{
  "model": "model that answers yes/no questions on an image's attributes",
  "dataset": "aerial photos of the United States (SatlasPretrain)",
  "train_examples": 203450,
  "image_size": 32,
  "crop_scale_min": 0.5,
  "horizontal_flip": true,
  "rotation_deg": 10,
  "questions_per_image": 8,
  "encoder_arch": "resnet_bottleneck",
  "encoder_norm": "batchnorm",
  "encoder_activation": "relu",
  "encoder_channel_attention": "eca",
  "encoder_depths": [2, 2, 2, 2],
  "encoder_kernel_size": 3,
  "encoder_stem": "deep",
  "encoder_avg_pool_shortcut": false,
  "encoder_widths": [192, 384, 768, 1536],
  "fusion": "prefix",
  "fusion_encoder_width": 256,
  "fusion_encoder_layers": 12,
  "fusion_encoder_norm": "rmsnorm",
  "fusion_encoder_norm_position": "pre",
  "fusion_encoder_activation": "gelu",
  "fusion_encoder_mlp_ratio": 4,
  "fusion_encoder_head_dim": 64,
  "fusion_encoder_fused_qkv": true,
  "fusion_encoder_bias": "none",
  "fusion_encoder_qk_norm": false,
  "fusion_encoder_parallel_block": false,
  "fusion_encoder_inner_norm": true,
  "fusion_encoder_drop_path": 0.15,
  "fusion_encoder_positions": "learned",
  "fusion_encoder_connector": "mlp",
  "init": "kaiming_normal",
  "residual_init": "scaled_by_depth",
  "optimizer": "ademamix",
  "learning_rate": 0.00095,
  "beta1": 0.95,
  "beta2": 0.99,
  "eps": 1e-06,
  "beta3": 0.9995,
  "alpha": 4,
  "gradient_centralization": true,
  "max_steps": 11600,
  "batch_size": 256,
  "epochs": 14.6,
  "lr_schedule": "cosine",
  "final_lr_fraction": 0.01,
  "warmup_steps": 580,
  "weight_decay": 0.2
}
Rows from block 4 of the image encoder, named by matrix and row number. Each number is 50 + 12 x the weight over its row's rms, rounded and kept within 0 to 99. All counts start at 0. After the name is the row's rms in percent of the matrix's.
# short0: shortcut pointwise conv, stride 2 (encoder.blocks.4.short.0.weight, 768x384x1x1), inputs 231-307
short0.503 016:56 65 48 36 61 50 49 49 66 56 58 46 47 41 55 58 50 42 43 50 33 29 48 40 58 52 55 66 57 66 46 38 53 37 49 53 44 50 48 55 51 59 53 63 49 60 54 72 45 77 74 59 48 52 57 61 61 65 62 45 46 67 49 45 66 50 38 42 65 50 36 54 61 65 35 63 25
short0.504 015:66 25 62 60 45 23 51 35 52 42 51 70 23 29 40 56 63 31 67 66 48 68 38 50 56 20 47 58 52 40 50 62 45 62 12 27 24 57 33 47 48 49 42 58 45 54 62 62 36 37 43 57 51 38 50 49 37 51 61 42 55 50 59 53 55 48 53 40 57 26 50 43 52 50 19 61 65
short0.505 015:39 51 56 30 59 52 58 60 00 14 68 53 48 47 79 26 47 53 37 28 39 41 64 49 50 56 59 18 48 55 39 37 47 46 67 46 56 48 46 56 55 47 89 55 61 54 17 52 74 57 49 61 50 75 69 55 45 48 47 49 32 57 28 43 50 47 48 31 48 40 61 72 50 60 55 45 34
short0.506 009:56 49 57 20 37 46 49 58 44 45 45 39 59 57 65 46 21 66 21 39 41 23 45 31 60 29 49 33 41 63 29 57 43 26 51 52 35 26 44 47 50 51 49 43 42 48 52 49 67 29 62 60 48 72 53 54 28 63 50 41 44 53 34 51 57 35 56 36 62 31 39 55 53 61 43 55 37
short0.507 034:31 62 39 50 48 50 54 19 72 45 56 46 54 42 42 58 77 66 47 39 50 47 47 50 39 81 40 47 32 63 43 48 67 50 49 56 55 74 49 37 29 58 37 58 41 54 34 60 41 69 68 43 36 42 40 52 68 58 60 66 48 59 50 53 60 46 46 48 59 52 54 36 56 51 54 61 56
short0.508 011:43 57 53 61 48 51 56 12 59 48 47 43 61 42 51 58 64 61 42 53 29 36 31 40 33 55 58 35 48 63 37 54 58 40 40 55 34 46 43 56 66 63 41 50 35 61 35 64 34 55 45 37 72 43 52 54 49 57 70 56 42 49 46 65 63 35 44 47 50 40 45 59 66 53 41 69 34
short0.509 043:00 60 21 52 50 44 35 49 42 25 51 55 43 41 48 45 61 59 54 37 61 47 51 58 45 56 22 42 55 57 54 26 62 60 55 45 50 60 49 32 52 40 49 53 46 52 00 54 49 53 63 40 57 49 39 32 50 39 61 59 46 51 53 31 53 29 42 40 58 57 55 36 30 51 53 56 36
short0.510 010:38 42 47 39 46 42 85 62 20 11 57 52 46 48 61 40 53 67 50 35 39 40 30 33 51 50 64 34 27 62 43 37 50 46 54 53 61 60 53 65 66 63 67 45 51 50 40 66 62 46 53 47 55 50 65 52 55 49 52 55 39 43 30 65 53 43 64 32 51 43 44 79 59 57 69 49 48
short0.511 021:33 43 29 60 35 40 71 38 56 30 60 39 52 27 62 56 73 51 41 40 48 36 44 43 53 71 68 43 40 50 37 39 57 40 44 57 47 52 45 78 33 69 45 68 54 56 33 59 66 62 55 42 40 44 75 74 66 70 52 47 44 64 40 60 69 54 51 37 67 41 56 64 73 59 35 60 38
short0.512 015:74 47 75 56 42 66 50 59 37 50 37 37 62 49 80 43 08 61 51 66 48 50 59 46 46 64 51 46 23 56 39 52 45 34 37 47 34 39 41 50 23 40 72 53 57 49 64 49 56 42 56 55 19 78 62 43 48 49 55 34 43 68 48 41 46 43 52 64 57 39 34 59 57 54 21 53 56
short0.513 011:44 60 45 58 37 46 71 54 51 34 54 34 48 58 67 47 48 64 33 43 48 35 40 51 42 58 66 32 41 69 32 39 53 41 53 56 52 60 59 68 38 62 43 52 49 64 39 48 50 65 75 43 49 49 58 63 53 63 63 46 36 66 45 58 58 43 46 50 67 42 36 58 63 50 39 63 43
short0.514 019:64 36 68 48 44 36 57 40 39 43 51 52 31 25 42 33 64 38 57 65 46 52 33 41 44 34 50 55 59 32 55 53 54 48 28 41 27 51 42 50 57 57 33 53 48 39 61 36 37 34 43 34 64 37 49 41 39 50 37 44 53 49 33 63 42 38 54 51 51 31 40 55 60 35 36 44 48
short0.515 033:34 50 40 31 57 44 60 54 24 09 50 52 31 42 60 35 50 50 50 33 40 43 45 53 54 40 65 23 60 55 57 43 47 43 54 34 61 46 49 50 59 57 64 55 53 52 21 58 60 51 45 42 63 57 58 65 46 48 46 46 37 41 36 61 48 15 53 24 43 52 52 66 57 56 54 46 37
short0.516 011:53 42 57 49 25 49 62 33 63 62 57 43 64 58 56 67 78 64 18 47 34 35 19 29 40 58 47 63 42 56 30 46 66 53 28 76 43 70 52 47 52 44 55 56 41 58 66 68 31 65 60 49 40 33 51 61 63 56 55 55 44 51 38 57 59 70 56 42 57 54 32 60 53 65 58 63 53
short0.517 054:68 59 56 44 69 69 39 42 72 69 51 48 65 79 42 49 52 58 43 54 42 47 47 51 42 63 35 52 37 58 68 53 62 45 65 58 63 49 49 24 38 33 39 49 44 49 74 44 47 61 65 54 28 51 40 25 56 48 53 56 43 45 53 39 53 50 45 57 55 57 20 32 35 45 60 51 52
short0.518 011:36 53 66 31 35 47 54 57 41 36 60 39 53 62 57 35 50 65 26 19 44 26 49 43 51 53 44 44 43 62 11 39 57 60 49 73 44 65 38 62 61 51 50 50 53 52 59 55 63 57 58 60 45 61 61 57 47 57 60 64 43 45 45 55 56 56 50 23 53 22 32 65 46 58 61 48 40
short0.519 049:79 30 63 56 44 64 35 48 58 92 33 46 65 54 43 51 41 37 60 61 52 55 50 49 53 39 46 68 43 32 52 59 29 53 40 50 38 36 46 43 40 37 46 45 46 48 98 40 45 29 30 53 42 45 42 35 35 45 41 35 56 37 59 47 36 66 53 68 38 42 39 49 43 35 35 26 72
short0.520 057:41 39 53 41 56 49 55 57 05 16 42 54 29 46 53 40 48 35 55 49 50 50 49 52 58 34 60 32 56 32 56 47 31 47 67 32 53 43 51 57 57 49 89 47 57 47 17 45 77 35 24 45 57 71 62 49 21 41 37 40 40 34 42 52 30 35 54 44 35 56 56 68 46 51 66 36 40
short0.521 011:60 45 52 49 57 62 55 55 63 67 47 52 64 63 48 41 74 57 25 45 42 22 33 48 40 30 53 54 72 33 35 57 45 47 51 49 46 46 55 41 58 36 37 55 48 58 76 58 47 49 40 68 53 50 26 54 24 37 54 37 42 44 16 51 49 63 51 39 45 50 36 51 56 66 62 38 43
short0.522 024:60 46 58 44 36 49 62 48 51 48 24 55 54 59 19 42 64 52 51 52 37 47 43 41 47 65 53 43 08 47 45 53 45 46 46 65 49 51 54 59 57 61 54 45 49 37 49 38 58 42 44 45 70 34 56 41 39 39 43 49 51 17 46 64 48 58 77 60 43 40 34 62 51 17 48 48 69
short0.523 069:53 62 37 50 60 66 41 43 55 65 51 40 56 52 54 49 37 57 51 54 49 48 52 58 44 58 40 59 47 60 65 33 56 46 57 52 52 53 45 31 41 35 45 47 42 53 48 56 47 59 68 51 28 49 44 44 57 57 56 51 42 52 60 48 56 47 28 52 57 56 37 33 42 54 51 55 40
short0.524 079:33 47 43 49 39 26 66 54 13 03 65 44 37 43 62 46 41 48 40 19 47 30 55 45 54 51 64 35 45 43 34 33 49 46 45 49 46 50 40 79 60 68 76 54 58 50 21 46 73 55 45 50 61 59 69 69 43 47 45 47 46 44 42 56 49 54 51 18 47 44 65 70 59 47 46 48 36
short0.525 010:69 50 72 46 57 70 25 46 33 57 30 52 43 38 45 47 43 39 61 65 58 54 76 75 47 47 32 55 59 51 61 38 44 41 43 47 49 41 60 48 35 31 48 54 41 43 56 35 42 38 40 57 50 53 40 21 29 44 48 33 39 41 67 34 52 48 47 64 50 60 33 37 29 36 37 52 65
short0.526 033:30 68 52 52 41 43 54 25 72 38 62 41 55 48 45 54 76 63 25 18 49 32 48 51 39 71 37 43 19 64 30 33 63 51 50 61 55 79 51 49 46 57 48 55 45 57 48 57 44 74 71 44 44 42 50 52 62 51 60 66 48 60 51 48 62 47 49 42 57 54 46 45 55 51 55 64 48
short0.527 015:48 44 50 42 54 37 27 65 04 20 52 62 25 40 61 45 33 41 51 47 61 51 62 55 63 20 50 45 70 38 41 47 38 52 56 30 42 39 57 43 55 09 64 48 59 53 38 61 61 34 45 70 47 66 47 49 31 45 48 39 43 41 50 34 45 45 28 41 47 52 44 48 23 67 50 39 47
short0.528 010:58 30 68 45 46 36 58 48 54 38 59 69 30 32 39 43 67 37 52 74 44 57 41 34 52 44 46 50 55 42 61 49 56 57 35 33 30 54 45 33 52 52 46 60 43 47 51 58 31 42 50 36 61 41 48 51 35 54 50 61 46 47 26 57 53 26 58 39 51 31 38 46 64 51 54 56 52
short0.529 052:61 39 49 45 59 71 59 53 00 41 45 47 61 59 39 47 22 39 56 56 44 53 48 50 53 41 66 44 54 41 59 55 35 43 35 54 41 48 51 51 57 49 74 43 48 43 34 32 69 28 37 55 45 69 76 62 36 54 39 39 33 41 55 59 30 59 55 65 36 49 22 69 61 40 32 44 39
short0.530 028:40 33 53 35 53 43 55 56 30 28 47 53 29 50 60 42 69 30 46 47 46 44 43 48 61 26 58 40 61 38 54 43 22 40 54 33 45 44 49 56 58 43 78 50 56 52 43 73 70 39 21 61 51 73 55 57 26 42 35 28 42 36 40 55 27 46 55 30 37 45 42 67 49 76 55 38 37
short0.531 011:37 48 50 53 56 43 35 48 27 27 48 95 34 46 39 39 49 43 65 61 59 69 65 48 41 46 41 59 74 42 65 66 54 54 49 43 43 55 56 30 59 43 50 47 29 51 37 33 40 36 57 39 65 54 34 27 57 37 52 44 43 51 57 59 57 33 41 39 46 67 65 26 44 37 43 37 42
short0.532 015:44 55 58 46 47 41 57 07 69 40 56 49 49 37 42 56 61 59 43 49 36 42 45 39 34 59 53 43 36 64 36 49 57 48 39 48 45 68 43 49 48 58 28 51 17 57 54 60 24 59 59 25 51 26 42 56 59 65 55 57 47 54 56 72 64 27 48 47 62 37 38 52 69 46 41 60 48
short0.533 015:60 53 59 22 60 39 44 55 72 44 56 65 36 25 51 53 52 31 44 60 28 62 49 28 69 49 53 54 56 60 57 71 48 33 46 33 41 62 49 46 37 48 46 51 44 62 66 68 47 60 35 38 34 62 54 59 70 65 45 59 54 63 31 50 60 22 51 48 44 45 45 52 52 74 49 58 66
short0.534 011:64 44 42 72 32 41 72 22 54 40 60 32 44 40 48 66 91 62 39 55 47 56 58 42 50 50 43 52 13 52 41 45 54 55 28 68 52 67 55 49 45 74 47 76 51 50 53 45 63 54 54 30 67 38 58 48 61 53 49 56 53 51 40 42 50 50 62 43 64 37 72 46 67 23 45 57 44
short0.535 019:38 52 40 43 42 49 81 51 21 22 56 40 56 53 53 49 42 57 41 39 40 37 48 32 48 68 70 29 33 55 42 39 47 44 48 61 56 55 41 74 67 78 68 52 51 46 25 46 65 55 57 41 59 47 77 61 56 46 55 54 41 37 39 70 53 54 70 45 50 46 55 70 70 43 47 57 34
short0.536 039:45 54 43 51 48 54 77 34 62 53 49 36 65 56 44 47 67 56 32 46 29 34 46 43 37 72 52 40 30 59 49 45 57 39 48 72 56 55 43 62 59 88 41 54 42 46 35 50 49 58 57 32 61 35 60 52 55 51 59 50 43 43 42 66 59 42 69 54 57 48 46 57 67 36 48 57 46
short0.537 028:49 40 51 46 41 37 52 63 50 36 73 47 31 37 83 49 43 46 36 33 47 39 64 50 64 28 52 50 68 39 32 38 42 42 48 42 43 42 45 57 53 46 70 57 65 58 58 73 60 54 49 68 43 66 58 68 51 56 47 38 44 61 42 42 50 55 29 20 50 45 56 60 55 92 39 46 36
short0.538 079:48 40 47 46 52 58 73 51 03 38 50 41 49 50 61 38 36 39 39 46 38 45 53 43 52 44 91 46 55 37 55 45 44 40 31 52 37 49 39 76 56 71 66 50 55 45 34 37 67 44 34 23 60 54 68 72 43 45 36 39 35 39 45 66 47 27 54 46 42 41 65 68 77 44 41 45 25
short0.539 012:55 48 63 65 45 58 19 48 45 42 34 64 53 63 41 55 67 58 45 50 51 50 59 60 49 43 23 48 52 55 64 32 48 62 58 50 52 44 57 38 51 26 48 47 43 51 26 32 45 38 58 53 53 44 36 22 26 26 61 46 50 43 57 30 55 43 66 36 47 54 38 41 26 41 66 38 48
short0.540 016:32 45 49 43 48 48 74 56 08 05 58 53 45 47 60 32 58 47 46 34 39 43 43 43 48 56 78 31 46 43 51 36 51 45 50 46 51 52 45 69 66 71 62 48 59 45 13 60 66 50 48 41 60 47 70 59 39 50 39 48 40 41 33 63 54 36 62 37 39 46 56 84 60 42 58 35 44
short0.541 012:52 59 49 42 45 42 53 37 74 39 63 43 41 29 53 59 49 49 51 51 43 46 37 40 53 54 54 52 70 76 34 45 53 60 48 51 34 61 47 61 44 65 48 56 46 67 37 72 42 69 69 57 38 52 56 68 58 71 69 51 39 65 48 48 68 46 41 36 65 44 37 55 65 66 37 66 48
short0.542 017:51 32 58 41 45 22 54 49 51 29 53 73 24 24 59 54 53 36 45 54 47 62 45 37 60 22 55 40 75 32 49 69 54 43 34 31 28 50 44 60 53 46 56 57 54 53 59 67 53 38 32 60 49 55 56 65 57 50 50 44 61 55 31 55 57 49 44 30 55 40 67 49 62 61 39 59 56
short0.543 024:73 34 68 43 52 56 34 62 29 65 50 45 44 49 64 43 22 33 53 53 50 50 70 53 59 22 53 59 56 29 49 48 34 45 45 42 35 27 45 49 56 31 73 40 58 47 78 43 60 32 30 66 37 70 54 46 24 43 35 36 43 49 55 33 38 55 39 61 39 49 37 57 37 63 39 34 66
short0.544 013:63 54 55 50 63 70 45 43 52 80 41 39 63 66 38 26 32 50 64 68 49 63 46 61 35 59 42 66 39 50 60 56 56 50 51 61 60 38 50 39 29 40 20 47 46 28 75 25 36 41 53 46 40 48 34 21 55 42 39 49 54 41 69 44 36 66 43 75 51 48 39 28 45 16 63 37 58
short0.545 053:61 45 53 58 50 59 45 37 97 84 41 55 54 49 43 52 79 46 48 52 57 48 49 58 40 45 31 80 56 45 51 49 46 53 54 55 49 50 52 51 49 64 30 50 47 48 86 55 32 50 48 59 54 32 27 32 49 29 50 49 61 37 65 44 45 76 39 51 49 55 52 30 39 37 47 44 73
short0.546 010:61 55 53 72 48 46 53 18 70 40 46 58 54 25 44 59 49 61 49 59 49 52 50 35 31 67 50 37 46 66 59 51 45 50 45 44 36 47 46 57 40 66 45 49 33 62 55 43 48 63 60 38 53 45 41 50 62 52 68 47 55 65 33 57 65 33 58 48 62 35 52 33 70 52 25 74 53
short0.547 020:09 59 35 50 59 49 49 45 49 37 62 48 54 66 57 48 42 77 49 30 52 47 39 57 43 80 43 39 32 61 57 39 68 53 63 58 72 55 52 45 42 32 53 48 47 48 07 56 56 61 59 35 40 57 48 55 59 40 49 63 49 45 56 45 52 58 41 53 52 59 81 47 45 57 80 52 27
short0.548 030:55 46 61 52 58 82 09 48 13 42 29 59 48 58 28 42 33 46 68 56 61 61 61 69 48 43 30 53 53 48 63 50 45 58 57 47 51 45 63 33 38 24 47 44 46 48 38 32 46 35 45 52 40 51 30 23 33 41 50 49 44 43 65 36 44 29 48 61 47 55 36 42 30 30 56 45 75
short0.549 011:42 45 59 35 20 43 74 52 46 14 68 57 60 54 51 54 59 61 36 29 42 25 39 36 40 51 44 46 36 66 23 43 51 54 32 78 50 72 49 65 59 65 55 57 56 51 46 67 55 66 65 57 54 41 63 57 64 51 61 65 41 40 45 63 57 60 64 41 55 50 30 60 57 49 49 56 52
short0.550 014:79 44 61 43 42 50 37 71 47 68 44 48 40 42 59 52 11 36 43 42 48 48 81 48 50 38 49 46 55 40 20 54 38 31 52 46 51 26 40 60 43 43 63 58 63 45 90 33 68 48 43 72 34 72 49 48 52 56 38 34 49 47 38 35 38 60 41 40 43 42 47 51 42 54 45 40 63
short0.551 032:30 63 30 48 65 72 32 48 49 61 42 51 63 99 48 50 15 69 45 43 50 44 41 54 39 69 36 51 11 59 68 42 61 56 66 58 64 54 59 25 34 25 52 42 38 47 23 51 48 53 69 44 24 52 42 34 54 44 53 67 48 49 63 39 48 70 47 66 58 67 44 41 36 44 64 53 36
short0.552 010:49 58 42 35 48 37 31 41 41 30 49 55 38 29 41 39 55 45 49 38 63 60 61 63 37 54 21 38 65 69 38 44 47 63 53 37 56 56 59 30 42 34 27 57 31 55 26 62 29 48 58 55 55 47 28 19 50 37 61 52 39 46 64 36 52 28 41 41 50 59 35 29 28 40 54 59 54
short0.553 010:44 50 49 54 68 31 42 47 86 35 58 72 27 33 36 54 82 46 67 38 54 60 53 59 51 49 27 51 55 36 70 52 60 45 71 33 54 50 48 49 54 33 48 59 62 50 39 35 56 48 45 60 60 59 41 40 52 33 40 61 61 47 47 29 45 50 44 44 41 66 63 32 21 34 58 30 48
short0.554 059:30 67 39 49 48 57 40 42 59 45 43 37 57 82 44 52 56 66 41 29 47 38 47 54 46 66 31 44 09 62 38 29 57 49 56 55 61 63 55 41 39 49 38 51 44 51 39 47 44 62 67 50 38 45 39 51 52 46 56 59 47 51 54 20 53 55 40 47 56 51 35 45 39 47 57 55 53
short0.555 035:23 60 26 55 41 40 68 45 50 36 57 41 47 38 64 55 50 60 38 37 47 35 46 50 45 65 65 43 34 63 26 30 60 51 44 55 49 68 49 63 38 71 47 62 51 56 27 64 52 66 66 41 44 56 60 70 61 74 66 48 47 59 50 59 62 51 42 41 66 47 60 59 74 59 41 61 22
short0.556 023:35 44 40 64 43 46 74 28 53 43 59 41 58 45 48 55 99 50 28 31 41 12 51 41 45 63 54 41 35 51 09 35 47 40 38 62 51 55 36 66 58 73 47 73 47 53 38 49 58 57 57 42 62 37 64 61 55 55 57 57 52 50 48 61 62 56 58 35 50 43 60 54 68 39 43 51 39
short0.557 028:39 62 48 37 71 77 38 55 29 45 44 52 63 69 57 42 16 61 43 52 39 50 45 44 57 72 54 25 51 61 61 46 61 45 57 58 59 56 56 26 46 33 55 42 40 56 11 58 49 53 65 35 42 70 52 39 56 58 52 57 28 46 41 54 52 29 56 64 57 53 39 51 48 52 62 55 19
short0.558 020:58 52 57 32 43 33 57 58 42 33 69 41 36 38 69 38 36 39 40 36 38 31 53 42 62 52 63 31 61 51 25 41 39 38 44 40 50 57 42 62 44 45 68 58 58 49 49 66 66 54 45 54 45 70 69 64 48 71 50 42 28 57 41 36 45 52 34 28 52 40 40 58 57 70 43 43 37
short0.559 014:69 46 61 66 54 54 29 51 70 89 50 19 60 55 55 57 47 56 51 69 53 44 48 54 47 56 39 76 31 46 57 60 48 51 56 52 48 39 46 54 42 41 57 45 44 52 87 42 55 56 48 67 26 47 36 31 44 51 49 51 63 53 70 45 47 71 46 60 49 62 50 46 42 40 40 38 63
short0.560 023:49 67 48 30 65 64 51 41 44 46 46 47 54 51 60 36 23 60 32 48 30 47 34 38 42 59 58 32 62 69 55 53 63 39 46 56 55 54 46 35 45 35 37 46 35 51 38 61 42 58 69 40 46 54 40 55 61 59 60 49 28 51 37 60 52 33 43 53 58 53 35 49 52 54 54 63 21
short0.561 011:54 54 68 25 42 48 54 65 38 27 73 53 35 30 69 50 55 36 32 33 37 42 71 42 63 47 57 22 69 56 37 39 41 36 37 45 48 56 50 68 53 55 73 49 64 42 54 55 76 73 49 56 50 71 66 61 45 70 51 49 40 58 25 41 45 53 39 16 49 43 36 63 52 60 41 39 41
short0.562 012:69 48 60 48 62 55 34 51 69 61 41 59 50 58 33 43 60 47 62 53 61 58 44 52 46 48 30 74 34 44 69 67 45 56 70 46 62 40 61 33 41 31 35 40 45 38 80 21 48 33 42 43 37 44 41 23 46 33 39 52 51 45 66 46 44 36 62 67 42 59 43 37 32 25 50 28 71
short0.563 011:42 51 40 62 33 38 69 45 73 47 52 40 43 34 67 65 57 64 30 48 40 43 37 35 49 59 61 34 40 64 31 50 52 48 41 54 32 51 43 69 52 67 63 56 43 67 35 72 44 67 70 44 42 46 53 61 59 67 69 41 42 60 40 48 74 60 49 38 75 41 50 56 71 71 28 75 54
short0.564 012:50 34 45 46 48 55 48 53 76 68 58 53 35 44 50 54 65 34 51 38 55 45 34 46 62 23 47 74 71 30 40 58 30 46 45 35 40 45 60 36 44 31 33 57 50 58 73 84 32 55 43 72 39 44 30 61 61 47 44 43 60 53 45 43 51 70 42 31 48 48 45 46 45 67 50 37 53
short0.565 010:40 51 47 42 53 57 50 68 00 11 69 59 40 56 73 49 33 51 40 34 47 41 65 46 56 58 54 22 53 59 37 30 48 54 66 59 56 47 51 70 56 65 72 56 72 50 22 61 62 67 56 52 57 68 64 61 52 51 47 59 44 56 22 48 45 56 56 28 34 63 57 63 56 66 64 43 22
short0.566 010:38 47 78 41 64 44 57 35 52 23 63 65 48 44 51 37 54 45 45 57 39 53 37 52 53 41 58 44 51 49 55 58 58 42 45 53 53 65 10 37 49 51 26 44 34 40 51 63 40 53 47 14 65 56 54 60 44 59 48 66 37 35 39 57 51 28 52 49 48 47 39 43 32 39 68 51 50
short0.567 015:60 65 46 45 60 82 34 50 57 79 22 32 71 84 56 50 14 67 51 61 44 46 36 51 40 79 44 55 34 70 59 51 45 49 61 64 58 50 55 26 37 39 55 38 34 43 42 51 35 49 60 40 26 55 44 20 48 55 49 51 46 48 60 54 39 59 69 70 53 58 32 47 41 41 56 52 35
short0.568 012:40 39 66 53 50 34 52 54 79 33 53 59 20 30 40 63 76 36 59 46 55 65 49 49 51 37 42 56 62 38 58 52 41 45 53 39 46 46 63 42 31 43 36 60 54 41 47 70 36 52 36 49 66 41 25 45 51 44 40 57 71 44 33 49 49 56 58 44 42 50 50 34 44 60 52 40 72
short0.569 019:39 60 43 70 45 44 64 25 63 43 59 42 53 47 42 46 82 58 35 34 56 34 43 51 33 51 45 44 28 60 14 38 60 60 44 66 54 59 47 56 60 63 39 65 41 53 39 53 49 63 58 40 62 31 54 56 60 54 62 55 49 45 56 59 60 49 54 41 57 42 48 50 62 45 42 59 60
short0.570 020:42 53 34 62 50 56 87 42 47 41 42 43 58 48 37 48 67 52 46 37 41 41 33 53 46 51 55 45 32 54 45 38 52 41 47 62 61 51 49 66 69 95 40 41 47 43 28 47 44 48 46 33 65 20 55 55 52 39 51 48 50 30 62 69 49 42 56 46 52 43 45 53 66 36 55 53 51
short0.571 019:60 42 54 34 46 35 46 66 50 43 68 51 29 28 69 47 40 39 40 43 45 49 65 41 76 34 56 44 66 44 33 46 44 34 47 35 46 41 48 55 44 43 66 62 66 59 72 68 59 55 43 70 41 69 59 64 49 62 45 37 44 60 36 42 48 54 32 26 47 43 52 55 50 85 37 46 50
short0.572 018:54 53 64 45 80 51 30 41 49 48 63 73 42 27 44 48 62 45 55 57 47 54 57 56 38 48 24 60 62 46 69 50 62 52 61 48 47 53 55 26 45 32 42 48 46 47 44 43 34 56 55 57 60 44 37 18 54 40 48 58 44 42 49 42 47 43 31 52 52 71 30 28 29 44 53 50 47
short0.573 028:40 45 42 63 35 44 85 41 69 41 46 44 55 46 28 48 74 53 48 40 45 41 31 51 42 61 56 48 31 52 47 37 57 50 45 60 55 58 45 67 72 99 38 47 47 39 36 50 50 53 47 34 65 14 49 49 47 35 47 58 52 27 58 62 51 52 58 40 52 43 46 55 64 24 53 54 53
short0.574 018:30 51 44 59 54 66 36 53 03 42 38 52 58 72 44 46 18 55 66 55 62 57 42 65 50 53 43 47 32 51 61 57 43 65 53 52 54 49 66 30 35 08 55 43 39 40 25 38 51 39 49 30 28 61 34 31 41 45 44 53 55 47 75 50 35 36 50 77 44 51 69 40 42 43 61 38 59
short0.575 059:25 65 32 49 68 59 44 46 58 55 62 48 56 54 55 50 50 65 42 44 46 44 49 55 45 63 39 49 47 61 62 25 69 48 62 55 55 55 48 30 43 37 44 49 44 54 42 55 49 69 75 52 37 54 44 47 63 54 56 64 43 52 52 45 59 48 29 44 59 62 39 34 41 57 58 57 31
short0.576 064:34 47 52 36 53 33 56 50 23 04 53 57 21 36 53 39 57 47 51 48 46 54 45 45 55 45 57 31 64 45 55 50 52 46 41 34 36 51 46 53 56 54 50 52 51 53 22 53 47 47 49 27 63 51 52 61 49 52 54 44 29 51 21 62 54 05 49 26 53 46 53 55 61 53 41 55 33
short0.577 075:38 56 37 51 41 38 73 38 62 42 65 33 50 42 65 52 64 56 31 31 36 36 48 43 50 66 62 41 33 62 27 38 53 43 43 57 51 61 44 77 38 68 45 61 54 57 37 61 52 76 69 47 46 46 61 73 61 74 57 50 45 62 38 58 69 55 47 38 66 45 59 63 74 58 43 59 33
short0.578 202:55 37 50 41 46 53 67 53 30 47 59 34 55 49 55 40 43 34 39 48 37 43 51 40 54 64 73 40 55 37 54 48 32 36 33 52 42 44 35 68 61 68 64 50 57 47 44 34 73 48 30 30 59 59 76 75 40 56 37 29 36 35 35 64 49 38 53 49 39 32 42 78 65 42 28 42 29
short0.579 010:35 46 40 55 59 38 27 58 79 35 48 72 35 32 29 58 83 39 63 31 64 56 49 64 53 46 39 61 47 40 59 56 58 68 68 35 57 43 66 55 60 47 44 54 55 43 49 44 46 46 50 51 64 45 33 36 56 40 33 59 64 43 62 20 41 53 38 42 26 71 66 28 29 39 62 37 52
short0.580 011:54 45 52 68 36 40 55 43 69 50 60 42 53 33 45 63 65 60 34 52 45 41 39 32 47 66 56 43 25 65 27 42 42 57 33 43 30 57 39 65 43 64 55 58 51 70 43 66 55 73 59 52 47 50 59 59 43 72 62 42 40 61 31 51 71 45 51 51 72 38 58 60 66 69 30 74 43
short0.581 053:00 68 34 47 52 41 46 46 58 20 53 45 47 37 57 53 53 67 46 37 53 45 40 53 49 73 47 36 42 66 36 25 59 52 60 50 52 57 52 41 45 48 53 57 47 58 00 55 52 64 76 44 49 58 46 53 62 53 62 56 48 56 47 48 62 49 46 41 62 62 63 44 47 56 50 56 26
short0.582 010:15 63 47 50 55 51 28 57 75 53 49 45 55 56 62 56 61 70 64 46 65 45 32 45 54 62 49 54 38 46 70 61 62 75 67 49 64 29 51 42 53 42 66 45 56 59 30 46 65 64 60 48 49 55 44 34 50 30 55 53 56 49 45 26 56 47 51 54 49 68 77 43 29 49 53 48 51
short0.583 061:48 54 52 57 46 47 52 14 65 51 46 53 53 47 21 57 69 56 55 55 53 53 51 52 15 59 34 51 34 59 53 57 55 53 45 57 48 60 54 33 37 66 27 56 26 55 52 47 31 58 65 42 54 36 40 40 60 60 62 55 52 52 49 61 64 47 56 56 61 47 45 29 61 31 44 60 57
short0.584 033:37 69 38 49 42 43 68 38 74 46 56 39 55 58 67 54 58 57 31 34 35 34 45 45 50 68 61 40 37 67 33 41 52 45 46 55 54 63 49 69 37 68 47 59 50 55 36 69 50 76 69 46 36 48 57 74 59 74 58 51 45 58 45 56 59 50 42 46 61 43 50 56 74 62 45 60 39
short0.585 045:67 55 50 49 55 54 26 49 50 57 48 55 42 39 57 50 40 49 47 59 48 50 62 56 52 49 38 57 57 61 45 41 53 35 49 49 42 56 46 35 36 40 47 51 47 52 59 72 47 61 64 63 36 53 44 48 59 65 61 49 44 61 55 42 57 36 32 43 57 54 17 36 38 62 42 60 59
short0.586 049:34 46 37 54 38 34 72 53 39 35 66 36 46 38 69 53 42 46 37 30 42 36 55 46 58 54 70 34 53 49 41 42 50 38 42 53 46 49 41 83 53 84 57 58 58 52 21 49 68 62 48 40 54 55 80 74 57 53 46 42 43 50 42 57 56 44 45 25 54 37 67 69 67 55 40 52 27